{
  "train_examples": 45211,
  "conditioning": "text",
  "cond_dim": 128,
  "text_encoder_width": 128,
  "text_encoder_head_dim": 32,
  "text_encoder_fused_qkv": true,
  "text_encoder_layer_scale_init": 1.0,
  "text_encoder_inner_norm": false,
  "layers": 10,
  "width": 192,
  "beta1": 0.85,
  "beta2": 0.999,
  "eps": 1e-08,
  "lr_schedule": "step",
  "weight_decay": 0.0
}
Rows from block 6 of the denoiser, named by matrix and row number. Each number is 200 + 40 x the weight over its row's rms, rounded and kept within 0 to 999. All counts start at 0. After the name is the row's rms in percent of the matrix's.
# k: attention key (model.blocks.6.attn.k.weight, 96x192), inputs 0-63
k.0,104,159,193,217,193,170,179,210,172,231,241,272,246,206,228,193,224,225,189,213,185,265,179,171,182,144,215,192,252,177,159,187,163,204,175,228,203,186,209,151,187,214,169,184,223,172,193,268,185,216,184,179,197,204,288,171,189,190,220,158,163,199,140,179,237
k.1,099,164,233,189,100,234,206,219,239,281,249,240,188,188,236,145,174,191,268,227,164,184,195,168,198,201,235,248,178,187,235,230,213,219,232,194,192,236,195,179,186,143,134,216,228,165,204,158,164,232,232,182,198,79,33,121,188,164,258,206,161,202,238,188,188
k.2,104,204,184,179,249,236,201,236,187,230,221,204,193,213,158,155,207,186,212,172,152,169,140,144,117,261,170,221,212,237,246,194,193,236,192,219,200,186,184,217,153,244,156,179,183,183,92,150,202,240,224,249,183,180,305,234,203,254,289,206,267,210,331,185,148
k.3,099,159,238,213,248,218,251,220,206,261,246,151,142,166,175,138,176,174,206,180,135,135,232,172,190,236,206,257,201,164,196,216,206,215,200,202,181,146,233,262,155,233,144,170,207,244,115,208,263,168,249,187,263,151,241,276,276,283,227,263,237,255,224,180,237
k.4,103,159,281,218,105,151,272,241,252,202,237,152,227,204,194,184,197,190,144,153,198,194,231,273,240,150,174,248,206,153,101,159,169,179,218,216,217,283,163,174,265,201,214,202,215,227,113,226,209,227,85,210,210,85,172,208,194,249,169,228,256,197,195,249,233
k.5,105,191,184,242,217,169,242,261,118,184,153,184,169,217,181,65,160,193,237,256,206,239,196,248,159,130,234,143,244,248,215,148,274,183,192,189,212,201,172,143,149,255,249,225,206,257,187,207,205,226,166,224,225,256,179,277,250,243,173,245,187,196,126,229,243
k.6,096,251,186,179,180,178,161,177,240,237,244,275,260,214,186,253,248,181,182,225,152,223,197,224,199,183,200,211,271,230,136,158,199,230,162,218,247,195,262,247,197,185,201,204,182,251,243,228,244,232,201,165,224,184,187,178,94,103,110,205,260,167,189,233,235
k.7,100,152,156,176,143,201,261,244,155,235,168,176,253,263,207,147,229,196,230,246,164,253,203,216,192,174,229,223,191,231,196,228,235,236,181,192,213,213,151,164,218,142,198,169,193,197,183,225,175,292,196,141,239,159,159,127,186,205,243,185,162,219,117,227,193
k.8,106,182,174,249,233,215,129,176,214,186,171,187,194,227,236,240,257,230,203,270,187,217,214,198,211,232,235,196,213,211,245,157,169,205,167,191,203,195,163,237,187,251,244,239,143,237,231,231,217,182,256,135,218,298,146,162,193,162,191,147,167,206,150,192,224
k.9,109,258,180,253,149,212,217,212,178,124,228,161,202,232,173,163,201,200,216,194,199,205,174,243,179,184,214,210,206,221,308,158,263,220,136,212,178,181,192,143,188,177,129,196,243,186,193,221,178,262,198,160,232,226,172,249,202,177,122,161,201,154,149,188,206
k.10,101,247,235,159,180,213,81,73,165,216,211,242,174,203,214,215,196,274,203,185,208,221,244,181,225,164,211,190,233,163,236,223,257,176,327,169,183,223,193,223,206,188,174,171,178,234,217,184,209,124,126,233,249,265,311,262,253,99,265,240,245,120,186,167,180
k.11,095,195,190,229,124,168,157,276,177,293,200,217,169,220,233,234,247,197,164,224,218,190,190,187,199,184,187,236,192,261,298,254,169,169,241,161,219,196,253,193,196,208,244,240,229,183,206,183,196,185,128,199,191,162,80,178,145,213,169,169,195,176,212,230,256
k.12,100,245,234,200,183,216,284,259,201,172,187,175,160,236,167,75,185,187,228,266,185,197,159,225,171,161,182,191,243,211,161,243,192,224,197,209,155,165,192,197,195,157,180,230,153,214,185,237,207,158,140,166,220,158,237,202,211,305,242,260,262,209,139,188,198
k.13,094,138,175,209,165,214,272,303,222,178,171,149,134,221,143,197,151,98,164,210,265,200,154,165,229,170,191,181,223,180,185,221,172,149,144,244,169,191,147,134,180,158,211,246,300,214,152,212,222,208,123,190,264,145,285,324,273,289,229,213,168,271,237,170,211
k.14,114,187,192,230,202,211,241,238,175,129,169,213,141,144,148,127,152,170,231,167,169,183,179,161,198,194,203,148,238,257,246,223,201,195,235,186,149,238,190,216,217,260,243,147,228,194,206,164,233,197,254,253,129,178,207,235,284,286,177,175,201,182,243,183,266
k.15,097,183,215,178,224,225,222,206,193,127,258,252,225,243,200,189,282,143,179,198,251,189,179,161,241,180,141,153,177,133,204,183,196,179,271,224,239,254,205,212,216,248,184,175,258,217,180,252,215,137,231,99,218,186,165,139,144,149,145,192,213,177,237,152,218
k.16,103,140,215,225,172,206,155,234,198,251,155,231,232,133,226,201,124,246,175,177,169,208,206,211,204,175,241,221,158,243,272,169,228,202,232,134,205,224,146,155,160,173,210,169,150,146,198,209,147,238,205,212,150,218,271,242,306,229,170,216,157,175,152,224,216
k.17,098,220,172,163,194,189,195,150,187,207,158,221,182,106,151,236,183,197,170,152,247,184,232,234,210,221,203,171,189,217,255,196,267,142,327,253,236,269,203,148,206,255,213,193,159,184,196,182,165,133,198,155,225,162,195,200,185,141,241,233,174,159,231,142,198
k.18,106,197,143,197,104,156,179,173,207,249,176,154,239,236,190,241,193,213,222,256,151,201,207,240,180,203,201,226,250,238,227,159,176,242,173,227,190,124,230,179,138,188,253,185,225,183,193,241,166,197,166,175,272,196,155,194,150,112,183,193,183,204,245,216,142
k.19,104,227,210,191,204,163,223,130,280,174,216,136,238,261,249,185,193,220,240,262,201,170,174,171,165,190,224,186,149,184,214,190,218,172,162,205,173,237,141,166,174,161,174,189,166,216,173,221,224,243,271,190,165,291,268,202,256,252,70,215,159,174,293,152,144
k.20,097,225,184,203,195,270,270,241,266,158,144,189,227,207,188,165,183,199,120,170,202,183,196,208,260,219,165,229,232,171,137,170,149,229,212,230,263,208,190,231,187,181,150,244,173,215,181,215,185,175,94,196,198,203,221,213,217,243,159,192,209,199,187,246,136
k.21,103,202,167,229,245,210,132,160,184,142,126,209,183,209,191,173,225,163,245,232,213,253,246,179,170,149,226,184,259,211,149,253,183,189,230,212,214,130,204,169,241,209,188,236,227,194,279,195,179,200,252,227,174,275,218,243,153,119,220,163,149,171,249,188,266
k.22,102,176,155,214,159,118,167,141,169,234,155,184,217,238,192,148,169,198,140,221,207,231,239,147,242,152,214,130,154,210,126,181,224,176,147,129,193,172,160,221,228,176,181,152,202,164,269,168,222,301,216,195,210,191,205,147,209,196,199,209,201,167,243,194,250
k.23,100,170,209,193,216,193,158,123,166,211,206,145,196,183,250,208,253,304,177,139,129,241,218,164,206,256,204,146,206,160,219,226,217,160,212,137,254,227,201,225,165,267,229,255,227,211,261,157,186,189,220,228,207,215,145,149,93,168,253,218,198,169,137,228,134
k.24,097,220,254,240,179,179,175,168,170,265,214,263,212,247,179,160,178,280,268,226,165,239,210,228,222,209,202,234,167,169,166,227,193,157,234,138,185,137,208,261,249,149,165,183,124,235,272,136,220,182,187,150,204,194,170,192,212,184,272,247,173,188,262,165,201
k.25,098,197,207,223,220,226,212,236,190,218,169,207,232,216,253,254,161,177,245,187,223,225,193,233,167,275,178,193,167,180,235,176,130,243,229,182,165,132,173,192,232,221,217,159,244,230,267,125,230,234,263,175,114,179,142,258,208,145,156,221,107,144,190,240,230
k.26,111,177,173,231,218,188,216,209,205,198,217,132,158,222,213,183,110,174,202,178,170,164,227,158,192,209,174,202,157,184,271,166,260,186,212,215,256,195,214,212,153,199,184,163,187,176,158,195,184,231,257,256,268,196,259,163,283,210,295,251,165,209,192,232,198
k.27,100,220,137,205,285,233,134,161,144,133,176,204,170,233,242,214,210,196,136,194,192,215,184,180,217,250,198,181,237,204,163,203,222,180,185,175,232,244,189,187,237,312,245,237,198,171,161,192,235,216,211,192,156,282,270,105,164,194,212,206,236,157,190,226,229
k.28,110,237,208,189,163,256,180,246,159,265,161,222,215,200,224,213,193,150,251,207,201,241,233,200,152,218,207,216,212,229,199,237,265,218,164,150,213,140,206,164,235,214,177,246,244,215,262,188,213,243,204,196,223,200,277,222,228,245,212,191,157,222,153,185,159
k.29,098,223,266,221,212,259,172,177,161,147,213,174,214,199,198,270,175,171,142,228,190,186,187,170,215,166,216,198,204,211,152,142,71,226,164,292,156,176,209,233,230,201,166,147,168,175,176,157,241,243,253,225,230,287,238,232,232,194,214,190,146,157,170,223,245
k.30,097,242,163,256,180,214,267,301,198,279,197,217,182,146,148,125,212,201,148,204,164,168,207,179,234,162,179,123,216,222,186,199,199,182,164,202,260,260,201,180,206,250,190,226,144,181,114,231,176,98,187,169,115,77,203,147,197,242,293,262,217,242,133,225,200
k.31,092,161,142,211,190,242,239,145,185,185,156,132,197,239,206,128,146,191,147,179,188,194,152,216,216,164,158,173,210,217,147,183,249,178,207,194,202,163,204,133,145,213,192,236,186,227,239,267,238,267,116,227,246,251,271,276,195,171,234,226,218,231,91,175,205
k.32,111,240,227,213,226,165,212,131,188,155,222,177,200,210,239,249,225,234,161,160,237,174,244,205,175,244,213,181,176,133,210,202,232,232,194,179,171,196,203,208,212,247,198,179,226,219,306,174,208,212,205,189,286,263,195,266,169,167,192,205,200,163,201,200,158
k.33,097,251,237,197,258,305,169,190,130,184,194,249,211,178,164,228,155,185,135,218,262,217,232,157,175,218,209,192,217,216,253,203,197,189,151,298,236,302,235,156,252,217,195,177,237,254,131,187,196,163,185,219,86,177,175,162,213,188,197,240,233,232,218,226,269
k.34,100,226,219,235,152,278,252,237,198,249,140,198,172,291,205,207,276,237,290,297,222,166,200,238,245,250,161,236,174,160,99,214,171,252,186,116,213,160,260,228,158,157,157,247,262,182,247,202,221,228,212,221,132,219,160,126,224,212,224,192,146,154,231,221,250
k.35,099,188,198,227,136,162,182,261,181,192,197,177,188,59,213,285,176,167,221,231,133,169,165,141,201,208,216,209,155,120,195,193,197,183,222,220,176,198,248,259,161,169,204,200,236,199,147,164,239,204,211,222,252,118,120,176,183,289,270,213,225,208,160,257,255
k.36,097,152,164,176,254,268,238,280,237,188,180,140,165,142,159,149,152,131,232,189,186,250,170,172,202,231,167,130,220,242,255,146,221,149,185,156,216,206,179,192,239,168,151,165,280,201,166,129,143,244,193,161,214,171,220,282,274,303,215,209,184,203,250,221,173
k.37,101,166,271,181,148,151,286,271,218,184,260,189,176,107,181,148,116,272,128,156,269,149,218,243,172,231,210,237,141,164,148,229,185,220,241,251,183,237,137,223,147,269,245,191,196,210,165,233,206,173,195,217,164,165,217,235,247,299,206,254,219,261,283,186,227
k.38,088,193,268,250,240,190,157,182,147,131,226,228,210,172,221,231,210,258,240,250,254,203,189,216,167,105,202,100,219,198,130,198,183,168,171,239,160,189,170,253,219,229,185,222,241,188,222,217,229,232,224,193,271,240,238,159,204,180,234,242,204,152,127,219,243
k.39,103,204,200,244,112,178,209,290,245,214,231,189,181,219,228,149,237,151,171,231,188,203,175,184,169,171,213,279,139,235,194,167,133,246,68,244,209,159,238,204,208,128,202,196,204,190,198,223,195,273,162,243,234,141,30,173,176,305,143,203,260,235,209,218,219
k.40,112,184,151,251,240,206,206,257,239,141,157,216,163,187,220,157,169,112,167,179,271,216,160,237,204,211,177,186,187,182,168,204,179,208,134,199,232,183,240,170,243,198,217,195,243,178,144,166,247,218,132,180,129,157,223,265,244,207,114,176,189,199,221,254,166
k.41,095,253,133,207,264,137,130,110,169,238,194,204,239,165,210,244,239,201,240,199,186,152,249,130,232,228,195,251,179,209,194,208,148,222,197,197,234,221,187,245,197,233,225,256,170,207,229,174,208,235,215,161,267,280,262,180,156,104,173,213,191,132,235,207,204
k.42,105,206,143,246,203,139,234,277,174,193,163,169,150,203,140,144,185,247,186,142,194,188,195,124,198,165,161,186,195,220,213,231,249,144,154,224,198,220,226,200,176,252,163,144,142,209,131,203,234,215,152,246,171,195,233,146,237,275,259,242,186,241,159,210,266
k.43,101,185,271,182,149,154,145,249,253,189,209,142,234,261,160,211,238,185,210,130,211,255,230,275,234,167,171,130,234,213,229,198,145,235,243,200,221,271,191,201,214,224,232,225,238,242,253,174,162,253,187,189,170,168,125,184,171,111,212,169,211,177,205,216,132
k.44,093,251,231,210,296,161,164,126,142,162,180,120,107,158,241,192,193,204,189,187,174,211,218,142,209,249,233,237,175,197,203,188,135,207,101,191,191,131,248,164,222,174,127,187,266,241,120,185,216,205,235,229,257,278,408,272,207,277,185,215,196,185,263,190,172
k.45,103,220,163,237,248,318,194,238,155,200,216,256,231,200,245,95,219,165,190,264,226,156,166,167,248,181,175,166,152,198,209,202,257,167,176,199,194,226,209,216,217,137,204,205,148,187,179,244,247,113,233,179,129,154,207,191,204,271,283,162,246,264,74,211,234
k.46,107,167,178,188,253,189,202,170,217,121,205,209,240,166,176,254,242,205,203,211,251,196,235,188,195,192,159,245,223,168,170,233,198,230,165,243,196,177,203,208,202,151,149,255,153,230,223,235,227,184,179,253,230,246,189,203,215,172,83,199,266,194,182,159,205
k.47,089,149,244,262,231,201,227,231,163,138,199,185,115,241,194,113,152,180,137,178,190,226,172,161,157,217,236,125,132,215,174,236,179,192,183,173,160,173,195,151,205,158,229,176,161,186,167,187,170,229,189,238,228,227,351,197,212,281,284,200,215,246,182,253,221
k.48,097,244,232,244,202,151,206,253,209,259,179,227,162,197,154,185,164,243,164,212,178,144,151,212,198,205,223,177,229,235,216,240,183,218,232,164,197,175,200,216,199,207,194,148,133,211,136,196,177,145,254,159,120,129,174,186,189,315,241,240,194,281,262,180,186
k.49,104,243,157,169,233,271,196,256,222,227,229,199,188,177,241,185,194,195,149,133,115,174,204,225,193,191,176,228,164,229,304,225,185,174,301,179,238,238,261,192,167,240,176,183,186,204,175,249,247,104,218,161,218,226,267,174,170,237,296,198,243,255,196,168,127
k.50,099,179,218,261,185,164,231,215,259,228,82,202,228,208,218,153,259,192,174,196,139,157,193,202,238,221,194,230,203,270,161,168,189,233,193,152,249,184,209,176,178,218,222,183,81,223,234,144,204,254,167,205,291,268,262,254,238,188,107,210,173,174,202,201,228
k.51,104,185,166,238,165,133,210,185,122,224,189,184,201,141,220,205,243,193,246,196,205,162,184,133,228,155,186,220,188,184,155,252,208,186,239,201,245,181,227,178,227,213,200,251,163,249,308,213,220,242,195,185,157,226,182,222,193,93,227,190,192,177,178,141,271
k.52,095,189,248,228,215,195,201,249,283,166,245,176,217,214,167,203,190,195,163,224,212,223,152,161,214,141,188,120,166,153,181,254,204,161,217,217,207,182,211,187,223,197,159,242,256,238,203,187,199,180,137,229,253,273,224,185,171,126,159,204,163,177,207,163,162
k.53,099,174,122,171,226,259,153,145,221,221,269,184,195,206,232,247,203,253,207,202,203,164,220,157,216,198,242,195,149,142,237,228,233,193,257,196,227,253,209,284,183,204,154,240,180,211,220,207,196,196,252,193,191,198,167,129,174,207,160,162,234,182,259,145,197
k.54,092,161,194,196,242,286,157,101,128,178,252,193,228,280,270,260,231,240,205,221,194,246,213,167,195,132,207,257,218,253,185,233,172,234,138,174,215,175,179,211,168,117,266,199,202,192,258,213,157,215,281,170,276,283,253,119,214,135,199,173,158,191,224,182,222
k.55,094,248,227,229,252,247,215,209,164,102,169,184,137,146,119,72,172,236,163,147,160,219,227,159,186,165,192,218,239,226,180,146,181,208,230,176,167,189,206,150,162,170,209,152,93,256,201,219,185,253,247,232,226,211,243,317,278,322,261,257,229,284,185,243,204
k.56,104,230,207,194,293,190,212,155,295,223,157,241,270,209,229,201,180,210,148,197,262,236,195,196,163,219,189,232,143,155,166,214,93,239,208,223,213,263,210,144,165,240,159,186,172,202,169,165,228,117,193,129,96,146,288,239,165,149,244,228,144,198,188,198,148
k.57,091,199,175,152,187,189,259,250,224,297,214,176,161,249,210,218,206,184,218,264,227,163,165,177,245,165,187,167,186,184,234,210,146,221,169,247,237,184,188,275,247,206,204,191,270,144,211,188,206,133,200,205,91,172,265,222,157,264,137,187,125,233,253,162,221
k.58,093,169,154,212,182,133,198,194,181,265,235,188,236,178,227,186,186,215,255,236,281,217,180,235,143,250,175,178,122,171,233,216,317,167,119,222,228,202,200,298,231,210,168,175,242,186,276,195,234,273,224,216,160,204,189,228,213,165,115,167,240,178,190,235,203
k.59,090,161,278,246,195,228,175,180,208,163,224,215,137,193,232,196,248,262,224,249,151,257,280,198,223,150,215,232,206,190,200,226,260,222,168,141,192,176,170,227,216,144,114,194,229,206,250,211,234,233,245,206,204,277,207,223,147,250,182,187,240,232,170,229,188
k.60,106,213,220,221,221,229,283,243,269,206,216,144,177,228,155,108,115,165,184,179,219,179,177,183,151,196,197,189,182,147,248,220,270,247,277,195,175,152,193,152,179,178,183,178,218,198,198,226,183,199,118,216,227,226,237,277,282,335,148,236,233,270,244,206,122
k.61,096,183,228,166,213,237,183,194,138,145,176,167,136,288,233,116,169,153,215,208,279,175,179,163,236,181,225,188,164,273,187,250,184,158,86,212,153,131,124,167,258,197,214,156,248,146,198,141,188,190,165,188,121,243,229,193,228,281,164,207,138,254,173,162,213
k.62,097,200,213,221,214,179,252,194,203,169,175,187,201,191,131,266,142,89,130,143,188,174,163,244,172,145,156,196,150,243,186,178,207,217,156,246,215,226,205,159,177,277,206,247,253,221,167,150,271,234,183,256,221,153,268,175,184,209,234,190,174,258,158,226,216
k.63,102,166,246,196,206,148,199,246,283,255,209,198,192,233,240,226,230,233,192,227,170,234,222,225,149,232,200,252,130,182,184,239,149,178,104,182,157,120,233,239,184,176,258,203,260,218,199,193,178,204,224,189,199,153,185,118,243,260,263,241,120,219,279,209,174
k.64,096,201,187,255,236,177,218,196,175,191,186,176,228,195,164,204,219,233,263,218,217,233,229,168,190,160,176,198,136,177,122,254,213,226,207,213,266,127,238,254,191,227,244,234,168,154,257,250,131,226,200,261,253,222,186,172,222,129,123,227,214,160,200,197,248
k.65,103,172,281,232,267,249,155,112,156,115,213,209,227,200,236,150,190,308,267,273,202,195,250,196,242,236,236,193,153,195,156,234,161,255,141,158,159,143,167,154,174,125,201,176,183,219,294,203,163,196,266,192,237,315,285,236,171,234,263,204,201,173,163,234,160
k.66,102,154,140,200,199,166,184,185,157,201,187,222,245,157,208,249,159,240,218,205,312,181,215,153,250,232,220,171,205,144,142,212,282,170,192,223,223,220,195,148,234,237,167,240,224,238,197,203,201,230,179,199,174,199,193,200,221,148,230,171,210,169,131,213,284
k.67,092,192,197,151,217,169,182,191,204,250,242,174,249,237,192,299,284,287,238,213,198,219,191,160,236,249,229,163,192,167,182,183,196,221,186,179,245,163,189,199,231,225,193,250,214,181,282,191,164,214,214,155,214,186,239,170,129,97,209,127,138,99,190,187,157
k.68,108,194,215,180,209,236,210,266,142,228,191,196,156,249,157,153,206,235,212,235,209,249,233,181,169,184,168,160,251,240,153,256,169,158,234,120,222,186,164,191,256,220,213,141,209,185,212,170,208,165,238,183,127,196,204,131,217,262,250,198,153,255,179,189,264
k.69,090,267,172,178,195,224,220,139,262,194,153,190,224,188,226,142,221,215,185,189,155,193,203,231,225,232,190,253,213,237,294,171,223,244,321,148,241,217,188,190,259,286,158,220,141,257,233,150,197,133,182,178,223,152,229,147,201,205,233,174,190,171,212,195,131
k.70,092,249,189,153,172,251,134,211,173,250,172,237,206,216,222,181,244,257,241,260,202,217,184,257,205,207,164,282,231,233,234,205,189,250,149,176,231,198,238,185,212,103,228,202,166,218,308,219,198,264,216,189,110,185,34,141,159,122,183,171,154,210,185,192,172
k.71,100,180,180,209,263,281,254,254,199,228,193,132,105,237,205,96,148,150,180,165,267,220,144,155,226,228,165,163,141,159,233,250,277,118,124,201,210,149,146,192,208,138,151,169,275,209,179,253,212,207,216,221,190,220,307,258,244,291,185,216,223,254,219,230,182
k.72,100,154,224,241,165,247,223,275,282,283,167,149,203,225,165,156,274,114,279,192,133,233,168,255,229,202,168,225,201,205,240,186,188,167,169,151,168,180,205,212,191,173,195,189,271,161,263,178,172,177,204,160,184,166,152,160,256,262,211,176,130,241,250,206,168
k.73,093,227,126,169,267,272,189,195,227,277,266,228,183,155,246,271,172,140,222,212,224,175,161,196,165,181,205,165,186,214,274,184,216,188,255,284,228,196,194,205,153,197,212,203,200,211,194,136,249,159,195,219,179,210,212,184,247,166,248,252,192,220,250,157,166
k.74,108,224,278,233,208,244,235,257,229,138,229,199,232,166,160,139,252,223,198,245,285,241,170,264,182,206,206,146,176,177,180,191,232,181,220,226,207,223,184,184,178,254,199,219,206,259,241,272,191,126,177,214,216,114,134,299,210,207,193,184,204,170,170,176,192
k.75,098,264,124,192,216,296,161,184,188,190,179,210,268,227,183,251,228,251,208,238,154,242,227,190,192,201,172,273,160,176,225,201,187,171,258,246,178,210,169,235,185,225,138,195,177,234,235,181,192,186,217,169,196,202,233,179,214,92,213,179,142,190,150,192,225
k.76,098,181,181,194,188,211,218,240,204,228,146,213,184,90,185,195,259,178,250,217,169,193,229,155,216,268,213,223,232,223,182,199,164,140,235,211,249,198,157,208,175,230,224,170,232,179,146,165,249,184,160,205,235,178,112,256,178,237,244,175,215,273,222,237,192
k.77,097,228,246,198,182,165,172,134,251,189,238,150,317,328,228,291,195,190,254,255,221,214,177,242,186,235,162,170,185,207,159,236,143,243,141,185,245,230,204,201,189,216,167,239,181,216,299,212,207,195,174,239,238,236,143,90,146,148,204,149,180,169,282,197,127
k.78,105,190,183,188,273,199,152,112,183,153,234,224,288,141,270,274,225,215,171,212,226,154,247,205,184,244,205,221,150,156,218,242,231,226,136,176,201,176,182,221,199,223,163,186,251,217,181,136,175,156,214,200,222,196,186,226,129,106,161,153,161,168,247,126,157
k.79,099,185,110,237,199,176,216,213,224,242,163,183,201,260,160,134,256,212,210,216,174,189,175,145,158,212,188,191,215,231,216,167,211,194,160,145,202,135,174,191,183,185,197,259,154,160,217,208,230,246,187,171,257,214,220,276,213,200,118,153,171,222,178,123,205
k.80,095,195,216,224,274,242,133,106,153,225,222,196,266,228,205,274,249,200,262,155,227,193,182,190,207,194,188,164,224,261,250,159,153,168,289,159,188,220,201,240,214,219,202,225,259,139,328,209,219,152,278,143,160,242,165,174,130,76,206,186,150,123,221,186,191
k.81,100,183,221,174,121,234,202,183,200,254,226,227,204,259,259,219,263,240,223,252,176,253,165,226,200,162,235,195,187,235,172,242,223,208,150,173,228,213,187,196,183,181,202,240,262,221,176,222,186,159,260,185,208,111,135,136,170,121,238,143,133,235,108,244,177
k.82,108,190,128,172,150,212,189,166,169,254,247,206,261,200,222,245,211,133,197,226,219,218,197,196,179,203,216,183,208,177,255,198,243,255,147,216,229,213,251,246,258,217,242,174,239,193,286,215,174,181,181,174,236,174,117,116,201,104,191,219,243,181,158,231,219
k.83,097,251,153,168,265,261,201,224,141,220,151,200,156,191,211,161,230,155,173,181,223,161,153,187,204,212,188,198,209,219,217,222,78,182,167,230,196,195,199,253,216,158,193,223,243,235,173,209,214,204,147,175,193,263,187,173,221,318,148,217,180,272,203,192,201
k.84,103,174,156,187,187,162,183,191,266,229,240,161,210,138,192,228,174,143,196,139,188,236,225,209,199,334,239,247,190,184,283,191,204,205,173,306,220,175,221,205,163,295,198,175,223,203,148,220,208,187,185,219,181,184,278,200,161,275,197,250,263,241,241,191,137
k.85,105,180,196,154,157,115,168,236,263,236,165,191,228,188,167,282,209,164,221,221,221,226,236,189,218,266,221,187,220,125,137,188,171,230,178,134,143,124,194,260,210,152,149,202,237,156,305,176,183,240,222,209,181,246,160,227,216,135,80,133,186,202,289,216,117
k.86,103,177,168,205,189,152,241,188,134,231,212,212,195,161,193,122,199,235,274,181,215,229,207,222,232,195,226,279,208,251,163,158,291,182,194,210,192,179,200,205,189,153,235,210,111,190,177,224,221,227,225,208,228,156,147,234,204,309,208,220,273,209,244,235,213
k.87,085,204,208,181,182,120,235,196,151,175,153,143,131,209,177,255,212,235,210,205,205,154,186,104,241,174,233,211,191,217,209,256,184,192,133,227,212,217,183,218,219,221,140,173,285,197,199,133,161,246,207,235,244,227,242,250,162,161,137,230,208,161,214,158,299
k.88,101,157,215,195,193,172,191,191,216,317,225,245,245,245,235,201,220,196,171,154,206,184,176,213,237,247,156,194,194,224,155,160,194,151,145,222,227,197,183,178,198,228,246,165,190,208,210,151,219,180,153,162,96,105,67,191,216,178,113,149,152,203,178,218,224
k.89,097,252,253,234,194,224,225,266,214,160,211,187,166,202,241,160,237,174,138,213,228,212,227,216,260,144,206,196,223,222,172,181,158,230,72,243,177,248,208,159,186,204,147,200,216,195,139,183,248,163,211,202,154,130,199,187,164,285,181,171,247,216,155,247,201
k.90,101,240,182,169,176,266,206,189,293,308,249,246,228,142,201,251,175,210,200,218,236,151,238,215,181,179,233,203,166,120,195,230,213,184,313,185,223,263,227,258,189,218,212,171,183,273,174,301,166,125,211,138,148,113,159,157,174,155,228,159,263,198,228,163,174
k.91,097,155,210,205,175,229,151,181,209,197,178,172,203,260,214,197,218,145,180,184,251,215,185,258,189,163,160,120,185,260,253,201,249,243,232,204,239,147,167,182,236,249,212,219,285,172,181,242,224,312,194,269,241,199,199,291,181,136,132,206,198,158,188,172,165
k.92,103,229,136,217,265,300,182,176,183,170,133,238,264,262,222,170,170,149,188,253,277,212,215,199,205,203,174,229,278,256,165,194,165,200,158,132,192,194,219,209,205,204,219,203,126,226,193,261,197,155,168,140,173,229,318,224,153,144,118,141,173,110,220,220,183
k.93,101,219,188,196,222,218,274,246,184,270,167,204,235,292,152,164,227,176,224,207,247,207,155,274,178,207,203,137,204,200,149,220,236,194,207,165,202,172,166,179,214,209,154,203,266,198,237,164,154,219,146,193,131,153,219,230,223,245,161,247,176,163,202,235,205
k.94,097,204,200,213,182,187,260,286,251,278,238,204,121,203,222,176,212,241,183,283,222,215,188,215,212,155,215,211,136,208,197,204,169,243,123,240,166,180,195,212,212,177,185,218,208,205,192,207,168,188,231,184,157,155,191,152,189,297,136,222,144,191,263,148,203
k.95,099,171,166,223,143,224,207,222,216,218,184,166,245,161,219,164,203,189,210,250,223,245,228,235,161,217,188,195,226,169,274,159,243,229,177,193,153,212,189,187,215,135,123,205,224,214,237,283,230,265,163,227,259,268,133,180,166,165,124,153,257,156,193,231,184